{"model": "image classifier", "dataset": "capsule endoscopy frames (Kvasir-Capsule)", "train_examples": 42238, "image_size": 32, "crop_scale_min": 0.7, "horizontal_flip": true, "translate": 0.12, "color_jitter": 0.1, "targets": ["finding"], "num_classes": 11, "arch": "convnext", "isotropic": false, "norm": "layernorm", "hidden_act": "gelu", "mlp_ratio": 4, "inner_norm": false, "moe": "top_k", "drop_path": 0.05, "num_experts": 16, "moe_every": 2, "expert_mlp_ratio": 2, "experts_per_token": 2, "shared_expert": false, "patch_size": [2, 2], "depths": [2, 4, 2], "widths": [64, 128, 256], "kernel_size": 7, "label_smoothing": 0.05, "loss": "cross_entropy", "residual_init": "zero_last", "optimizer": "muon", "muon_scale": "original", "learning_rate": 0.017, "momentum": 0.9, "nesterov": true, "orthogonalizer": "polar_express", "adamw_lr_other_params": 0.0012, "max_grad_norm": 0.5, "ema_decay": 0.999, "max_steps": 24700, "batch_size": 256, "epochs": 149.7, "lr_schedule": "constant", "warmup_steps": 4940, "weight_decay": 0.03, "adamw_weight_decay_other_params": 0}
Rows from block 4 of a small image classifier, named by matrix and row number. Rows with one number belong to one neuron. Each number is 500 + 25 x the weight over its row's rms, rounded and kept within 0 to 999. All counts start at 0. Numbers have three digits each. After the name is the row's rms in percent of the matrix's.
After each neuron's rows are labels from the 100 images, of 14848, where the neuron reaches its highest value: "responds to" is what is common among them; "colour at peak" is the nearest of a few named colours to the mean colour under the peak. Only what is clearly more common there than usual is listed. The data: capsule endoscopy frames (Kvasir-Capsule). In brackets: how many of the 100.
# fc1: MLP up (model.blocks.4.mlp.fc1.weight, 512x128), inputs 0-127
# fc2: MLP down (model.blocks.4.mlp.fc2.weight, 128x512, transposed), outputs 0-127

fc1.404 086:482564473522479462510469484480505483498524519485485471544500512530500523490541444541511549523529523501498474480473503454522468515509496514531537502453477511507513487498487551484487518526498519516536466458467504536506539495512528466505472503504515510489462491474503510514457507530521527435500499503467484542478513478537460466508467504464521507499502474500507517519479488475513486509519
fc2.404 099:528520522500517473490493464481503525472500476465491475484527520551482500553515475506527512526486498502522529528530515497498447444474526519460509457499524506502499465505486474529491462455493474441469475479495516468498508483503501471481492545524552514514537561510467505488506476530507502491491519524527467506517509509496535535491518501466499520490466573496528507506483539486497486501509
responds to: finding: angiectasia (52)
colour at peak: black (25)

fc1.246 100:546516565487522489475484516509522501492497527538487456491497501469505507509498427517523479543510493496506499476506480541502486457488481508521482518460504468506513472483506515460485507506498495481482467496519465514489508540485498549483471465513562525505467465482516560494494500485473491520496473511508485466513509522473503461498482489505503514484453484566468454491528472475520519491456
fc2.246 095:443509493530514449520464465520515499511520529452474423444504500511497520526512522494495499525519483542477508489480464519487506523461521555473527525465512517510493511477517476518456481486500477502459456489510505505523478505488494486493512535470468497507514451550441501521504490485515471468516489489483543506491492473496507497458509525483501492492508494518496545455492487485544502502505
responds to: finding: angiectasia (55)
colour at peak: black (29)

fc1.75 066:533497506520529485519490515493488525472461503477508458532495475497494516523512450520504530486524507545529485509504518521475460494499539486492499507495491502477464523478464528448489482495495485505485455479527485492519474537520520531497480474478483487537512525515469458510513445545534450464465532465499518558464514497543494540496507491489500486476486550472491482496458480468532494519523
fc2.75 062:550465480535467512497477452445520499489528477498517470506482512496520543477466517524486489524521506453499496498518484497473472489488491498531513495522560548494510512467518476490527513473529507467463456477502496465519519486494500485515538497525484477539493511553498506509526489490509503495528486512491467532498536495488531462515504501491466527537450525445452473483506466512547524502515
responds to: finding: ulcer (29); finding: angiectasia (26)
colour at peak: black (31)

fc1.232 076:507467475509474501505431481488507463529516527557495482516517489492487471515489533489486492489554485527530526528489467509477506512499517464480482463502473522511509537483492487498481474445519511501501508478517526478526490472530502503478497509507482503499496484464506493576519484493481496516480475481470498518514532507434545469532509462457502515547469541514455509504483525513469541529496
fc2.232 081:517510519504533503511496506508520495480569500533499528482516485499540533514509516533521504490476498464488479462490468461489460476508468449546485538466462504490534506489541482506483499483505465547479532465496476514575493519493508505480537440521499498489497546513493465512472477494483484465499475486471492501501472543503494472489496525495505466528489490486524451489492524461451498489502
responds to: finding: angiectasia (66)
colour at peak: orange (35)

fc1.292 088:491533534505480455453510536490495494520510510493458483551444490504485517474505425487523498536527490498488507498437504504533484501508521497512511506485540544520507495480507550478501492494460510462474435522523492536464488534522496544469483438507477522527505480488522477472526516536500475496461484491515506521499513497532457494508509463524514494475487527518472513483498498495516515493498
fc2.292 082:493510539497501505499534456503520550491513502536504480470509473538505487540478538500496453498532484494498492511488529511503471542555498496480463488511571497491508539459502456523503474494521520484497462522518487506483446509513429498489494498511494500485550477554488524496510450518539526484510451519515544500498518523486495502477483473519477506488496475503443508488518515500524479519500
responds to: finding: angiectasia (41)
colour at peak: orange (32)

fc1.270 081:508510540467486469477495495474487512503491465497499530485477482496511529497495386508505508492470528525509491475457552511489511515470519506538496514477527458510473488482456509481519483502484476509495480499519493507500514564523473555520472536511506489531510488483480539500509516473505485519484534452508518505509493494514447466506531522476519473447493510536478483465525489500504520481475
fc2.270 080:503528487501508501523463475509498489511516503496525451479504514470493518484472491536536512491519464479471506508427492491494423524460488508532513498522477526484474459479503493484513478512521480449503500517492472441537484483522456507502507511534452531515544470526481496515465520499512511478515500487496527453500457490485483486472468448492497488474486518529452527471502484482518533501529
responds to: finding: angiectasia (96)
colour at peak: orange (41)

fc1.156 110:516491453547517503481488526498508488554525497439446516487508504481486553501529600506526502557474506516497506472451483468492506512486492531477500519512512490521507501516540512492485494494515456475501533493490518532498517481473475469481512527460500494474508497486491486508504420534522507502506521490484495486502520449501493507519449512524508490509477506515499517496525517511471495457488
fc2.156 109:487521529511527496542495473501523491520535481478458455474501476523511503527483541514504452518487451487504475506474510510518468497498510527489493582503522511551511514479540476463537480463492459476493448494491510496510473478471464488521547508444502510499530516492501486483484518471507531485468498467510500541501527503506476511450493486459530511499475479492502506453536471501509532513488
responds to: finding: angiectasia (90)
colour at peak: orange (36)

fc1.130 101:540540508520518506444512520515553482521531538460535496504471497525491484485483431486486495534542473495517499493478516486499504463549461498493475510452488516488475484486504519451506475528481493507501499540485520492519518553491547515535487489525469499506489509488530475456493463498463476541472532498509462514513509487436503456493491504503481499452508471478479511516514478507489492508501
fc2.130 100:543515500459532491481488525496434532506490496516559485516531475482516510486542519479549540481521494515503471513521502526498500493466496514512489479493530548532514488523483509508495511476513478506479444474525515460459506537517508494435513510499504519473503504498484481468537525486486477504476485519481522554502501534507489527489516526503523534502536487508461512477527478526521498567547
responds to: finding: angiectasia (36); finding: ulcer (29)
colour at peak: black (25)

fc1.276 102:510504469547524547479504513506508481516511488495501500451505498473490497523510555491498514533518470490527457458508536502506477518490510513478500486463496462527502515504522517461514581489516486498458552514502517496516499526502458493531509466473508463538516483473489513507489422492511514476482511512486559489509517483492514508535480501527536512547461521468482497540492524524486528500525
fc2.276 117:488515530514479500493499484489490504519557503522453464481473480479549483522501515469452483512532499525478481523488519539535487506446528531506498504487488516510484493465515464490436500507448514483500510464476495509493443459489519469502477475465474512547488520505504462501521529474524519497500512486497487508538554552532487508492508489466528549510494500512474525451516513530515521500516
responds to: finding: angiectasia (82)
colour at peak: orange (39)

fc1.397 111:526480472540500480533492493473484519536509481481478516482521516531506515482494585523481492577515534523456514462480506498446509536498488507486487474516495517518525515476539503510512490503521487498510546481503514523477496504492504446500529509474523516494511532520517479513546439514467485524513487536486496461515541482504515461529487514524533497533478480480519523502511549498479480478477
fc2.397 121:483505490486539509531502470503465545532516502476454472464493460529509515493498544487490465487520510480491497488493484512507451456499524540478497526506500483535491503512466476473500474448456474449472487509470490508532474480468455491536530501450492516484530509488504514492515516475509493513480444489524493484535492500466480496505545500498492539474492493505522535447561468521470519500503
responds to: finding: angiectasia (99)
colour at peak: orange (32)

fc1.103 117:498519421492520514477489520473510488479529504450519505473493504492493521479521567489502554515528531509510478486489469527485520514489501526472503523490526507531491516493531492476493501470534476534515559522505528537509506459470495490493509498488510510493524506493485525504534402526510481516522482520483472502502522473514531493512441496555510518525485490464463510520518525521482491482485
fc2.103 114:501514484522516505524500520512524517496545466467463489470487519494490497554492502486504457538526501497504500492479531529537443492515520518474496532497514529506503503451541517493469454451497462470456448511503520519519455531493461492504533510474499547486487516505517500531510508532436546479493484516513489512498510521502471498456500480455501537478488499495512483455543479516495530481498
responds to: finding: angiectasia (99)
colour at peak: orange (42)

fc1.31 077:523465499496494510495509471496502523503523483542511512515513497498482525450491494500469493486497486477488463513588521504496481526478510503466490522495506424516510478526482512517496495488519460532532454492471501492492525487503467478496454462464461489474492490514519491508496478516518495477462533547541547503493550531526536473502458464485529459465525536499514490465521494519507522482505
fc2.31 079:555454486502489481485506528509496496544487498529513516498517522456529492527531533516500529509505488520518493518453478531483483500490464479508534525468501510523541539501525497467519483527509527485505522482485504485578531481488469460487527499481456521487507494523494532509453489479487512530482464485526525551528507457516513563506458508525492476507535495527507458465512508465481485511503
responds to: finding: angiectasia (46); finding: ulcer (43)
colour at peak: black (27)

fc1.18 146:532481514513487512499516512481493515466509525572517528503488468537497515483498484557501529528505521504521488520522532480453459506462558483511493463491507473533508475540474516522511505439484514488467493520509486492515538474516490492485516499534531527443466553479520512507508508509482480484483481516500476517531481486449500530519525453519532533542541516517499505473502488501473516528494
fc2.18 140:468533487517486480493530525512504456485503465540524498498490532511537503544530539530503487514481458527474449465487501507577503504517456488514497499541497497438542474487484466527497482467494472525500546512456535483492520481488513511514468511476504509492454523467487471514505470524524509493479518533474490533509502502514517525517508526484460510523484450475520463515504498481495495538501
responds to: finding: ulcer (73)
colour at peak: grey (25)

fc1.440 094:504482485481529525518517517519485473485477518496480483494555508492487499497491465480422511517536477504505463488483520492470491533468482555459487478485506510533511464529477499504545494470492534483486516503516475513483531549544487516522526477528536495534526467528544530479507478527456507516540516490513456519486535496508514478520510509464488488474511439479505501522503502485557483481479
fc2.440 086:514508516503484486521489549504485472526498551481506526476456493475494516521516508501493475514534492480511491501505491496484541468431501489508520525520491491487473486503487527538510504510473473469471480513475494530512519518479517532554483520519442532487474455505486510513497454473499483493492542482512516507485539528518478535506455502554469552451524491510519543506518526446536492482526
responds to: finding: ileocecal valve (55); finding: reduced mucosal view (38)
colour at peak: orange (34)

fc1.333 048:501474477494497518473491488523525520522490511470504512463508421510484502451510541513512469493490519491539477483511492528491522500516520460462525493500495545483517445517524500496492488492481543508470480528503562528504518447510472482513517471501510513501493506522496429505509476547487481497483486476452486490468525463474464461534482483495510536509472476474513519510474540489484496518457
fc2.333 046:561492524478483524496460517491506538496501510459522533517477507492529503493432482521535488540517494489463477467496522502477437520508513483478512493481485457521534492515499488502498486485460508510504519513493492456490497519512520492497499528504468584538508494520492501532511515501506516559490491516493504563526477516507489519489477484509514520465483485464523542529488523491485539555535
responds to: finding: angiectasia (54); finding: reduced mucosal view (44)
colour at peak: orange (30)

fc1.12 095:497506492502486482467472507480476506562488482510521547516526499498480466529525380523490504495496551508496519495514475524475508517507522485502511511506499478510474510485462524482471460487499466479498465488500524503501501546530499539479466528502451497497523496524532540488488524518514456474494476511514476538464495522513482424498502487532522498477487480532499479508484483510481512500516
fc2.12 097:508484495516483492508470454509452488533515518510523451446484488493506491509487519506505480518531488499479515538493483469476489493488505553519493509492541516526494512476522441490528492500550511466502495494479480467486497484517491520498473528509476528572538470539464497485464499477538540490525504511531463509479505495487473498498469487488471473457439515503495511479529459484513561475486
responds to: finding: angiectasia (98)
colour at peak: orange (33)

fc1.430 102:491480490441528474522490487500509513543474512528511486527495510463496504482496465494505506479490507498480507458515465481467498474466494527539507518493476487521469512505493494465527509481463480507513465497502508420552526519506466510498527543504521531496475505463487538539555534472538536503558539526500500518496519509482456494507498524525520458528491523499500488537483521497492542479467
fc2.430 094:458508488488466520502507466509498475515509513430529514466525486536482483500475500478511490535503474472545521496496491514493448485502514470488462478521463500508510463527514480518529483495468490478494507505484506525447510492511523507514495491519517510541517493515463526505515519532539456517493527455505444487507473454472451521506556496490503479495548473473454528465538532478502502520490
responds to: finding: angiectasia (75)
colour at peak: orange (45)

fc1.99 116:444501484498480497478525495524497484514474540474522496471501501504523521496538501520523521509516513535456491458487484514532497509502515469535522505485505503485472488519490466456511495517474462480516514541507517464490509485519497548490518507528490462474515517504503498459486472490491486511475526529507515509501471490499508480527455486507518527510458539450486483490480515504620556477522
fc2.99 120:466493485520480472529554528549525492532488512498488497539513500467463509503491516519505539546524476462481506499507490544478497491481481473514475483522469513483497501523472513473533541542498479497500496503449492523508559540505520489515504503488456527534516514537520446507512464491475521517512507481513507468475503481494480482531517545502520522485501523489506487532453490506591498494483
responds to: finding: ileocecal valve (44)
colour at peak: black (100)

fc1.284 128:459492512537492475531526499492506507517463542488483486526504490519486498435506423450513487468516517492473509499479512472476530499454487473517503498487505543500479506500505492473477514494443501515522523491480497487499525490472489480476497491517496529512512514599500458507529504491445527500497520456512496529497519477486531519515493502478508468553515469534522505540467520526493515489501
fc2.284 128:486538504497468479512541490457475466523500457515525497495489509510497503481498547508429506470543485488525464466502499462489495473481479548487497515548496513521506522505459531523481525506537457488493479500531496518508495492508483504492536475535513522483462527523490476526515519474580515533492496526485466534513549480511554522489477518531474491492479508484506503520496471517496543523487
responds to: finding: angiectasia (67)
colour at peak: orange (36)

fc1.459 071:522477493463516503490483500520510536469466479452470533461491475463552543502507447534508507508478492528490438486509479523530510513493478492496511491507530493495501449475532520468483496482540484506504498540478482526536485507508516510520527465467505471523526498517505465491501470465470496477559533529497489526457525501475504526520478494521510473510484494466478530511498520503574496482532
fc2.459 065:477512517535524528531524543478479475528509501508476508480497446495505539500503543505499491474512501454519516509538488510508463507503514462465519505536511540474482500505508494487524471530500485522530507512499485517518523510494481468464468521530510470494464477510539504487502517534503438461507467476491461436512428480528484501493502501491525513525491474455477527508542550487536482474488
responds to: finding: ileocecal valve (56)
colour at peak: black (74)

fc1.433 072:510525464492512452493500523488505503490496496467495518499509463518548520508505566517484461500519447512519509489449517433472521503481525502546497524492521503496519513517545545553475566485465502516520532514484542468534528522509513480500488499499509523481495520502523467528538462542509528492476461516528518459492489481487505478541494509514539500502500489494527528521513487497501467520503
fc2.433 077:532476492476521486538521529493462505528573489512476499439510514479483482513481500474507499496504498522493478525493507530523519549494495570480469486512488492563477490528512462508529510492500503479487487538517545550496464485479498498480476503513468504487529490460523482493496547459513512516501537494513508493478510528482498498472501529487500525483508501508554566494531474517538517519544
responds to: finding: angiectasia (70)
colour at peak: orange (36)

fc1.9 081:491548496496501481467482490462534477514542508521515490493504529523487506508485512491534537477502532535475512508482478513484524524508500527423516529481477487484533458515512509488490479478477525455493550508475494525515506488522490510464516498505487512481516485516468557491495467533522482460493499537484493497481540549524473467528526560516502548459523493467479483523528522505486536546498
fc2.9 078:462517472465491518454522543507492497530451503513489500526500508504472473475489530481496495482499498525490492506538517471499492518432492494479472481543518526519536488503446496491452507491535484468512470491513519491513483536534526483495471510517487486500515477515512529477497467488489467482475579479519523492494547526536478495498450462425500491518494532499489468466510498506511481505467
responds to: finding: angiectasia (56)
colour at peak: orange (31)

fc1.492 084:496502425502512512515498522457506563545484486526502482505510478502478496499466514523481423509512516495526483490520535470535497504493519524500503555434502522508503466526510512489539519472500514501488495458487496441489493503432483467498498508491529496486520485471517486520467487502503480486520483487509474485542509564529549482546520480480497533497501488504517496479518506508475508511522
fc2.492 082:522485501472468522494498459455529571498496514483494517492527499527472479493478499422497528488492502512486520478452492489472490533529513543553511493495514533533502516530515468544524493505499520506499523514500503543477520506461466514493475531496509512466482525529501444444498536502511523494506492499489482470510535470549541503486541505516511489507514509492519489494552471454515500498519
responds to: finding: ileocecal valve (45); finding: angiectasia (40)
colour at peak: black (26)

fc1.197 102:511517474518468491536488512485526486520504496427515493550500465503540516469506500527510516486496502509495494537499518515487448511452485517491503467526467483530493492469503455551464503521455502495512459514500513518496485545474476498472507516487509525509486517507483463520489473536480497534476523509488481538464481506562504498514516427469519492497521464501499469456516524478526473510541
fc2.197 115:470488511487511493444524505500512511496523515524493479523502514466493544534423478529476508491496501491504463516522510489462484516511477503482508517517577487461550523476503473463476472519531481506495481497510526500511502508471467470490491513484473514512508549531475516470491476528505463511473486485490521484476476457480502500506554505498473456520515470489496528495526514504509524580542
responds to: finding: ileocecal valve (75)
colour at peak: black (41)