From a checkpoint of a small image classifier: patch size [2, 2], held-out accuracy 99%.
Rows from expert 3 of block 3, named by matrix and row number. Rows with one number belong to one neuron. Each number is 50 + 12 x the weight over its row's rms, rounded and kept within 0 to 99. All counts start at 0. After the name is the row's rms in percent of the matrix's.
# up: expert up (model.blocks.3.mlp.up, 16x256x128), inputs 86-127
# down: expert down (model.blocks.3.mlp.down, 16x128x256, transposed), outputs 86-127
up.147 062:27 34 29 43 50 27 38 37 40 42 61 49 44 34 57 45 59 56 58 48 47 39 35 42 82 41 42 42 51 47 40 40 39 45 30 53 44 57 50 59 45 61
up.148 089:51 49 36 55 11 64 41 51 47 57 47 65 55 76 57 39 44 63 63 38 44 31 49 43 46 38 65 53 44 35 52 34 52 53 44 52 27 23 50 30 43 50
up.149 099:26 57 41 51 40 71 37 41 33 45 44 42 64 51 49 63 40 56 26 47 46 51 47 63 67 37 37 64 54 56 27 45 29 54 54 54 45 38 48 38 36 42
up.150 112:50 43 55 53 46 63 36 37 41 23 58 52 63 68 34 41 70 43 50 49 43 28 58 53 48 56 72 51 42 53 65 43 68 51 41 57 58 51 49 68 42 46
up.151 092:46 20 64 63 42 64 54 40 42 64 15 53 55 49 43 33 55 56 55 41 52 17 56 47 56 42 48 63 46 54 30 51 49 55 50 46 45 68 62 51 31 71
up.152 078:35 38 58 58 65 44 62 29 53 57 38 54 47 57 45 54 66 67 61 73 49 56 38 50 51 69 52 55 40 64 60 43 38 42 41 52 66 39 33 48 45 63
up.153 075:65 27 42 43 39 35 32 40 49 37 64 52 51 40 52 55 86 43 51 41 41 50 61 56 28 34 53 56 64 48 52 52 55 26 64 54 47 75 36 67 48 44
up.154 105:57 48 40 53 35 30 71 32 47 59 59 52 35 49 20 59 42 48 45 47 46 74 42 44 58 38 41 45 46 40 62 47 63 34 47 56 55 50 25 42 63 25
up.155 093:49 48 61 44 53 38 33 46 31 49 42 45 45 38 33 53 52 69 45 54 52 20 22 69 19 49 64 44 47 54 52 63 59 50 70 68 50 48 44 71 57 64
up.156 094:26 49 53 50 56 54 35 56 58 86 53 45 52 54 56 40 25 71 60 76 51 46 49 57 66 50 41 63 58 40 48 52 33 31 66 44 36 44 39 45 49 57
up.157 105:30 59 41 55 44 59 50 48 45 50 57 50 57 47 43 66 52 48 30 82 41 33 43 65 59 25 57 45 38 51 65 74 47 56 45 43 38 46 39 55 58 48
up.158 119:62 45 46 75 64 55 63 43 46 37 42 53 64 49 48 52 39 30 23 48 29 34 66 25 59 53 41 45 61 70 34 40 35 54 53 53 39 52 35 36 54 65
up.159 070:33 44 53 67 53 42 35 64 44 52 27 35 45 21 61 40 57 65 40 51 46 59 35 57 13 34 50 52 47 54 54 47 46 57 34 33 45 63 29 58 50 64
up.160 075:40 66 64 40 43 38 47 21 58 42 35 41 35 48 57 41 53 35 64 36 58 51 39 48 40 45 51 55 44 59 54 67 47 50 29 52 48 63 61 45 44 65
up.161 095:44 58 63 44 51 24 66 50 57 20 55 51 53 47 51 61 53 36 39 54 49 43 31 39 45 28 52 43 57 61 33 65 66 70 66 27 39 57 52 69 52 46
up.162 105:56 45 52 61 59 39 31 47 32 61 55 52 34 45 35 51 37 47 69 46 30 69 51 49 39 34 42 34 87 56 67 44 59 64 54 64 35 49 38 47 56 48
up.163 080:71 30 68 50 39 64 52 54 51 43 43 51 31 69 47 72 37 45 39 55 52 51 65 63 49 36 47 39 41 45 48 64 62 64 60 48 49 52 57 51 55 45
up.164 098:27 65 45 42 47 51 38 39 53 50 39 35 54 60 49 35 55 55 53 50 47 28 27 43 38 42 53 56 64 32 48 51 28 44 37 32 59 39 50 51 52 68
up.165 105:51 60 58 49 27 25 36 56 48 53 58 59 53 44 45 58 55 38 46 49 51 37 51 61 47 54 61 64 37 57 62 61 40 31 27 63 44 75 48 44 48 61
up.166 084:46 43 51 51 45 61 54 50 42 57 55 56 57 62 36 69 54 41 23 77 65 43 22 52 62 35 42 40 29 44 73 66 47 32 36 63 33 55 36 40 58 42
up.167 102:26 59 46 36 48 47 38 37 35 53 38 38 44 43 57 48 48 60 49 85 45 47 59 39 12 41 55 46 57 36 40 39 44 62 33 36 55 73 40 70 54 48
up.168 153:50 38 64 56 59 56 49 66 40 58 49 47 49 43 39 63 42 72 43 37 36 29 36 51 26 56 55 55 66 63 68 54 34 56 56 48 61 55 31 59 39 69
up.169 163:54 36 48 55 69 44 56 58 53 51 38 49 46 54 44 54 38 71 36 55 67 70 70 71 49 50 48 47 43 44 39 27 56 66 43 40 46 45 27 45 35 57
up.170 098:42 47 59 47 40 55 54 46 45 60 42 48 51 40 58 36 43 39 67 49 47 52 29 35 42 49 41 51 45 31 42 48 29 47 45 41 47 57 38 49 54 52
up.171 093:33 52 48 50 49 56 50 29 59 77 55 36 45 42 52 55 51 49 49 53 57 55 43 57 56 42 48 49 38 49 30 44 52 44 53 48 49 62 68 49 46 56
up.172 075:37 42 47 43 56 48 32 68 43 64 57 49 36 36 67 54 51 40 61 35 55 52 48 49 35 28 71 49 66 58 63 33 54 57 45 59 42 76 45 49 39 61
up.173 119:47 48 38 51 29 38 44 45 70 59 41 58 62 42 60 46 47 40 80 54 44 70 56 30 45 50 36 43 53 52 61 63 57 51 34 73 87 42 59 30 44 58
up.174 074:56 48 33 55 56 34 28 45 50 51 64 56 48 40 16 48 31 54 62 57 59 41 13 52 44 49 55 40 54 64 70 32 60 50 48 60 47 51 52 35 46 59
up.175 064:46 35 62 58 40 43 49 35 55 51 26 60 53 51 65 41 48 58 71 66 36 52 45 59 45 44 64 46 53 55 58 54 42 62 12 59 70 47 47 49 44 49
up.176 099:42 74 34 60 62 46 36 52 63 61 40 47 41 53 44 50 44 63 30 49 46 50 47 32 41 71 68 68 48 57 48 42 66 46 55 23 60 63 64 55 42 47
up.177 071:17 62 54 49 64 38 44 52 35 61 36 37 43 58 51 50 49 21 50 46 69 52 43 51 49 72 69 30 60 32 54 40 52 40 77 55 65 47 49 56 37 46
up.178 102:50 40 46 34 57 47 42 55 25 67 57 84 59 44 38 46 41 35 49 57 61 45 42 55 53 58 50 32 66 48 50 59 25 42 67 69 59 47 54 59 71 43
up.179 074:55 48 57 55 51 35 31 39 34 46 43 54 48 37 61 68 65 49 58 40 43 53 35 61 59 45 73 57 34 75 47 45 58 67 49 41 45 45 39 51 52 40
up.180 080:44 25 46 33 57 33 64 51 41 54 40 48 22 44 43 33 67 36 38 50 51 66 56 47 23 45 57 30 57 39 41 42 54 35 58 68 55 56 52 37 62 59
up.181 103:38 66 56 62 41 46 41 48 31 42 26 27 53 45 37 73 57 48 50 52 44 43 47 46 23 32 69 41 37 31 52 62 52 50 61 30 36 42 36 65 61 42
up.182 068:41 18 42 65 49 35 68 64 36 56 52 53 43 59 47 39 32 56 36 59 43 53 56 46 63 37 67 54 42 60 47 44 53 54 57 58 73 62 47 64 36 72
up.183 082:47 43 53 40 53 48 51 73 47 68 59 46 70 36 59 46 55 54 55 64 25 33 29 26 52 49 45 66 70 74 34 62 45 57 52 49 44 56 46 63 47 46
down.147 081:51 41 48 34 54 43 54 52 68 42 37 80 37 54 35 42 32 53 36 78 51 44 31 40 50 56 37 54 46 49 56 55 41 23 65 49 49 35 55 28 71 53
down.148 093:61 48 50 58 56 58 37 56 53 42 52 46 25 41 61 51 58 40 47 50 41 69 51 47 46 61 50 48 23 51 43 39 60 33 56 49 65 44 76 44 50 60
down.149 099:51 52 27 52 55 19 36 45 47 56 58 84 47 49 27 61 69 39 28 80 45 70 35 50 51 65 44 63 45 47 29 51 29 31 42 64 53 45 59 33 44 41
down.150 110:20 62 50 37 51 30 54 58 53 56 53 43 44 54 67 32 72 53 37 29 46 47 58 56 68 45 32 47 49 32 43 33 46 37 34 53 44 53 55 45 39 73
down.151 093:53 52 26 68 50 36 40 36 47 55 49 60 39 57 37 37 60 39 43 61 45 49 46 63 70 72 51 53 45 40 30 60 54 39 48 33 48 65 55 45 50 57
down.152 075:50 49 46 33 52 50 48 47 63 66 19 82 70 49 60 49 28 51 39 58 58 42 55 37 73 56 37 51 42 42 49 42 60 59 40 62 56 37 63 74 61 46
down.153 091:32 37 55 45 35 46 66 47 26 48 67 49 35 64 44 61 61 23 59 44 54 60 62 54 22 46 35 36 52 61 61 25 44 48 34 57 59 43 74 59 68 60
down.154 112:46 36 42 57 33 55 50 48 52 58 55 40 37 44 27 54 67 38 41 72 58 28 47 43 49 16 56 54 56 53 42 64 69 57 59 42 42 29 36 52 47 48
down.155 094:46 50 61 58 43 33 47 63 44 58 67 39 41 52 44 53 57 65 54 33 29 34 64 56 36 78 55 53 52 31 57 56 59 63 79 24 56 60 29 42 59 52
down.156 096:67 62 51 62 70 40 46 57 50 30 59 68 59 37 71 66 49 58 32 48 50 73 73 57 68 52 49 50 49 47 44 55 66 36 42 44 63 47 45 39 79 65
down.157 104:66 55 57 58 48 54 40 68 36 51 53 56 55 56 75 56 67 46 55 69 70 37 41 85 35 56 47 32 41 72 65 54 46 52 65 54 59 53 68 65 78 78
down.158 117:45 62 50 44 62 40 51 49 51 77 56 67 37 52 46 58 37 53 40 62 44 41 27 51 45 62 53 41 56 56 31 49 46 57 64 46 45 55 44 54 58 44
down.159 080:80 27 74 47 53 42 59 71 41 57 29 54 26 54 45 66 62 35 45 41 53 56 70 52 32 63 51 51 42 57 43 42 44 52 59 55 55 50 23 45 69 49
down.160 077:62 37 72 62 34 54 35 30 48 40 42 63 45 39 43 45 54 48 59 65 43 60 47 47 71 38 43 36 49 40 56 49 54 61 35 50 57 55 50 46 41 55
down.161 102:26 44 65 65 40 62 33 48 49 46 52 47 58 44 51 69 51 50 56 21 26 61 22 51 50 42 40 32 43 63 60 56 58 73 63 43 44 41 56 26 47 43
down.162 097:82 37 48 31 57 36 32 57 49 41 47 47 62 42 59 57 57 39 53 60 60 59 45 57 35 68 53 44 43 50 46 50 54 72 64 42 62 57 36 77 54 69
down.163 088:53 47 50 51 35 45 65 41 30 41 67 34 53 64 35 55 54 60 41 30 31 33 54 44 54 60 59 30 57 62 42 35 57 19 62 53 61 61 25 50 62 56
down.164 105:21 43 46 68 75 46 59 42 54 52 33 39 49 43 42 42 42 54 29 76 57 60 46 47 49 54 44 46 45 55 66 28 60 49 51 49 66 55 48 41 44 37
down.165 121:62 45 67 53 42 42 31 43 33 54 52 50 32 44 68 38 40 35 67 21 42 44 61 37 63 46 47 38 43 57 54 50 59 40 77 55 63 62 66 34 42 55
down.166 094:68 82 64 58 45 68 53 56 50 77 35 54 52 37 62 32 45 51 47 35 58 42 63 55 33 60 37 45 54 83 56 64 56 34 50 40 56 51 37 31 37 56
down.167 112:49 59 67 77 82 32 54 54 29 54 29 45 49 52 40 80 68 58 50 37 52 59 48 79 33 77 46 28 38 58 32 57 43 57 66 56 43 60 36 44 65 36
down.168 142:50 43 27 36 75 42 53 41 56 53 35 58 63 44 53 46 61 49 52 55 45 32 50 52 69 45 50 51 64 48 41 44 42 47 42 47 62 65 38 46 68 63
down.169 132:56 35 76 69 50 55 48 71 45 62 65 51 55 39 52 55 48 65 43 55 44 38 44 41 51 47 50 66 61 23 62 38 73 37 44 50 37 70 47 73 38 52
down.170 103:47 40 44 51 47 41 46 29 43 42 40 53 61 51 47 51 43 60 47 69 49 66 68 47 45 52 52 51 77 58 47 57 40 68 68 52 52 50 40 33 52 35
down.171 103:64 46 38 58 57 25 42 68 45 39 52 41 71 34 21 52 53 55 44 75 42 50 61 72 47 27 36 50 41 64 43 49 49 40 44 34 54 47 55 43 57 59
down.172 096:63 40 44 47 52 51 29 62 49 75 49 43 41 46 62 81 42 54 53 49 50 69 63 48 46 42 42 40 37 39 58 44 62 44 46 57 52 55 57 57 47 44
down.173 108:50 52 44 61 39 70 43 39 45 46 35 56 39 37 49 20 48 51 59 64 51 58 58 49 42 62 63 64 57 52 49 57 47 60 48 61 48 51 48 61 54 70
down.174 094:63 61 79 47 43 51 29 63 67 65 55 46 30 70 49 50 32 34 48 45 55 42 63 55 41 46 31 57 37 81 67 59 47 48 41 55 55 48 53 28 51 57
down.175 075:70 45 40 39 34 62 56 50 54 49 58 38 41 51 67 60 40 33 65 53 58 56 65 72 36 33 51 34 42 64 52 44 48 56 71 36 38 55 64 52 49 55
down.176 100:57 53 41 77 62 70 51 59 59 37 39 40 27 66 56 57 32 67 48 44 63 43 64 54 49 65 53 67 49 46 48 45 66 65 68 53 58 64 40 46 32 54
down.177 076:68 51 41 30 43 40 56 53 39 52 48 70 63 44 53 43 62 51 40 36 99 40 48 42 57 64 23 68 47 48 46 80 28 35 46 25 57 39 39 70 69 41
down.178 100:58 58 28 47 69 46 39 44 30 75 61 52 66 64 44 50 45 40 41 39 44 54 63 48 24 39 64 43 61 52 63 60 56 58 34 63 53 36 58 71 41 44
down.179 079:61 70 57 45 64 25 36 54 59 58 50 38 50 64 62 63 65 53 52 50 44 47 71 44 34 55 43 55 40 54 49 39 29 46 75 49 35 57 66 61 66 41
down.180 099:58 66 46 47 16 48 51 47 43 62 23 60 49 42 33 57 49 38 25 42 56 53 58 55 54 47 69 39 44 56 44 52 25 61 69 63 40 48 49 53 61 37
down.181 111:59 46 59 28 41 48 54 35 79 45 51 51 39 52 43 52 65 57 44 42 47 42 40 63 69 53 55 43 41 63 46 47 54 63 52 54 52 31 47 37 46 45
down.182 077:54 45 38 49 70 53 26 44 43 64 61 45 58 47 48 60 42 56 49 40 47 38 50 74 46 42 50 59 40 45 51 58 50 66 43 61 58 63 58 42 79 38
down.183 079:33 58 60 43 73 39 56 37 52 43 35 73 32 59 72 43 42 50 64 71 60 79 57 38 59 53 52 50 55 49 42 52 72 51 40 37 55 79 47 51 58 49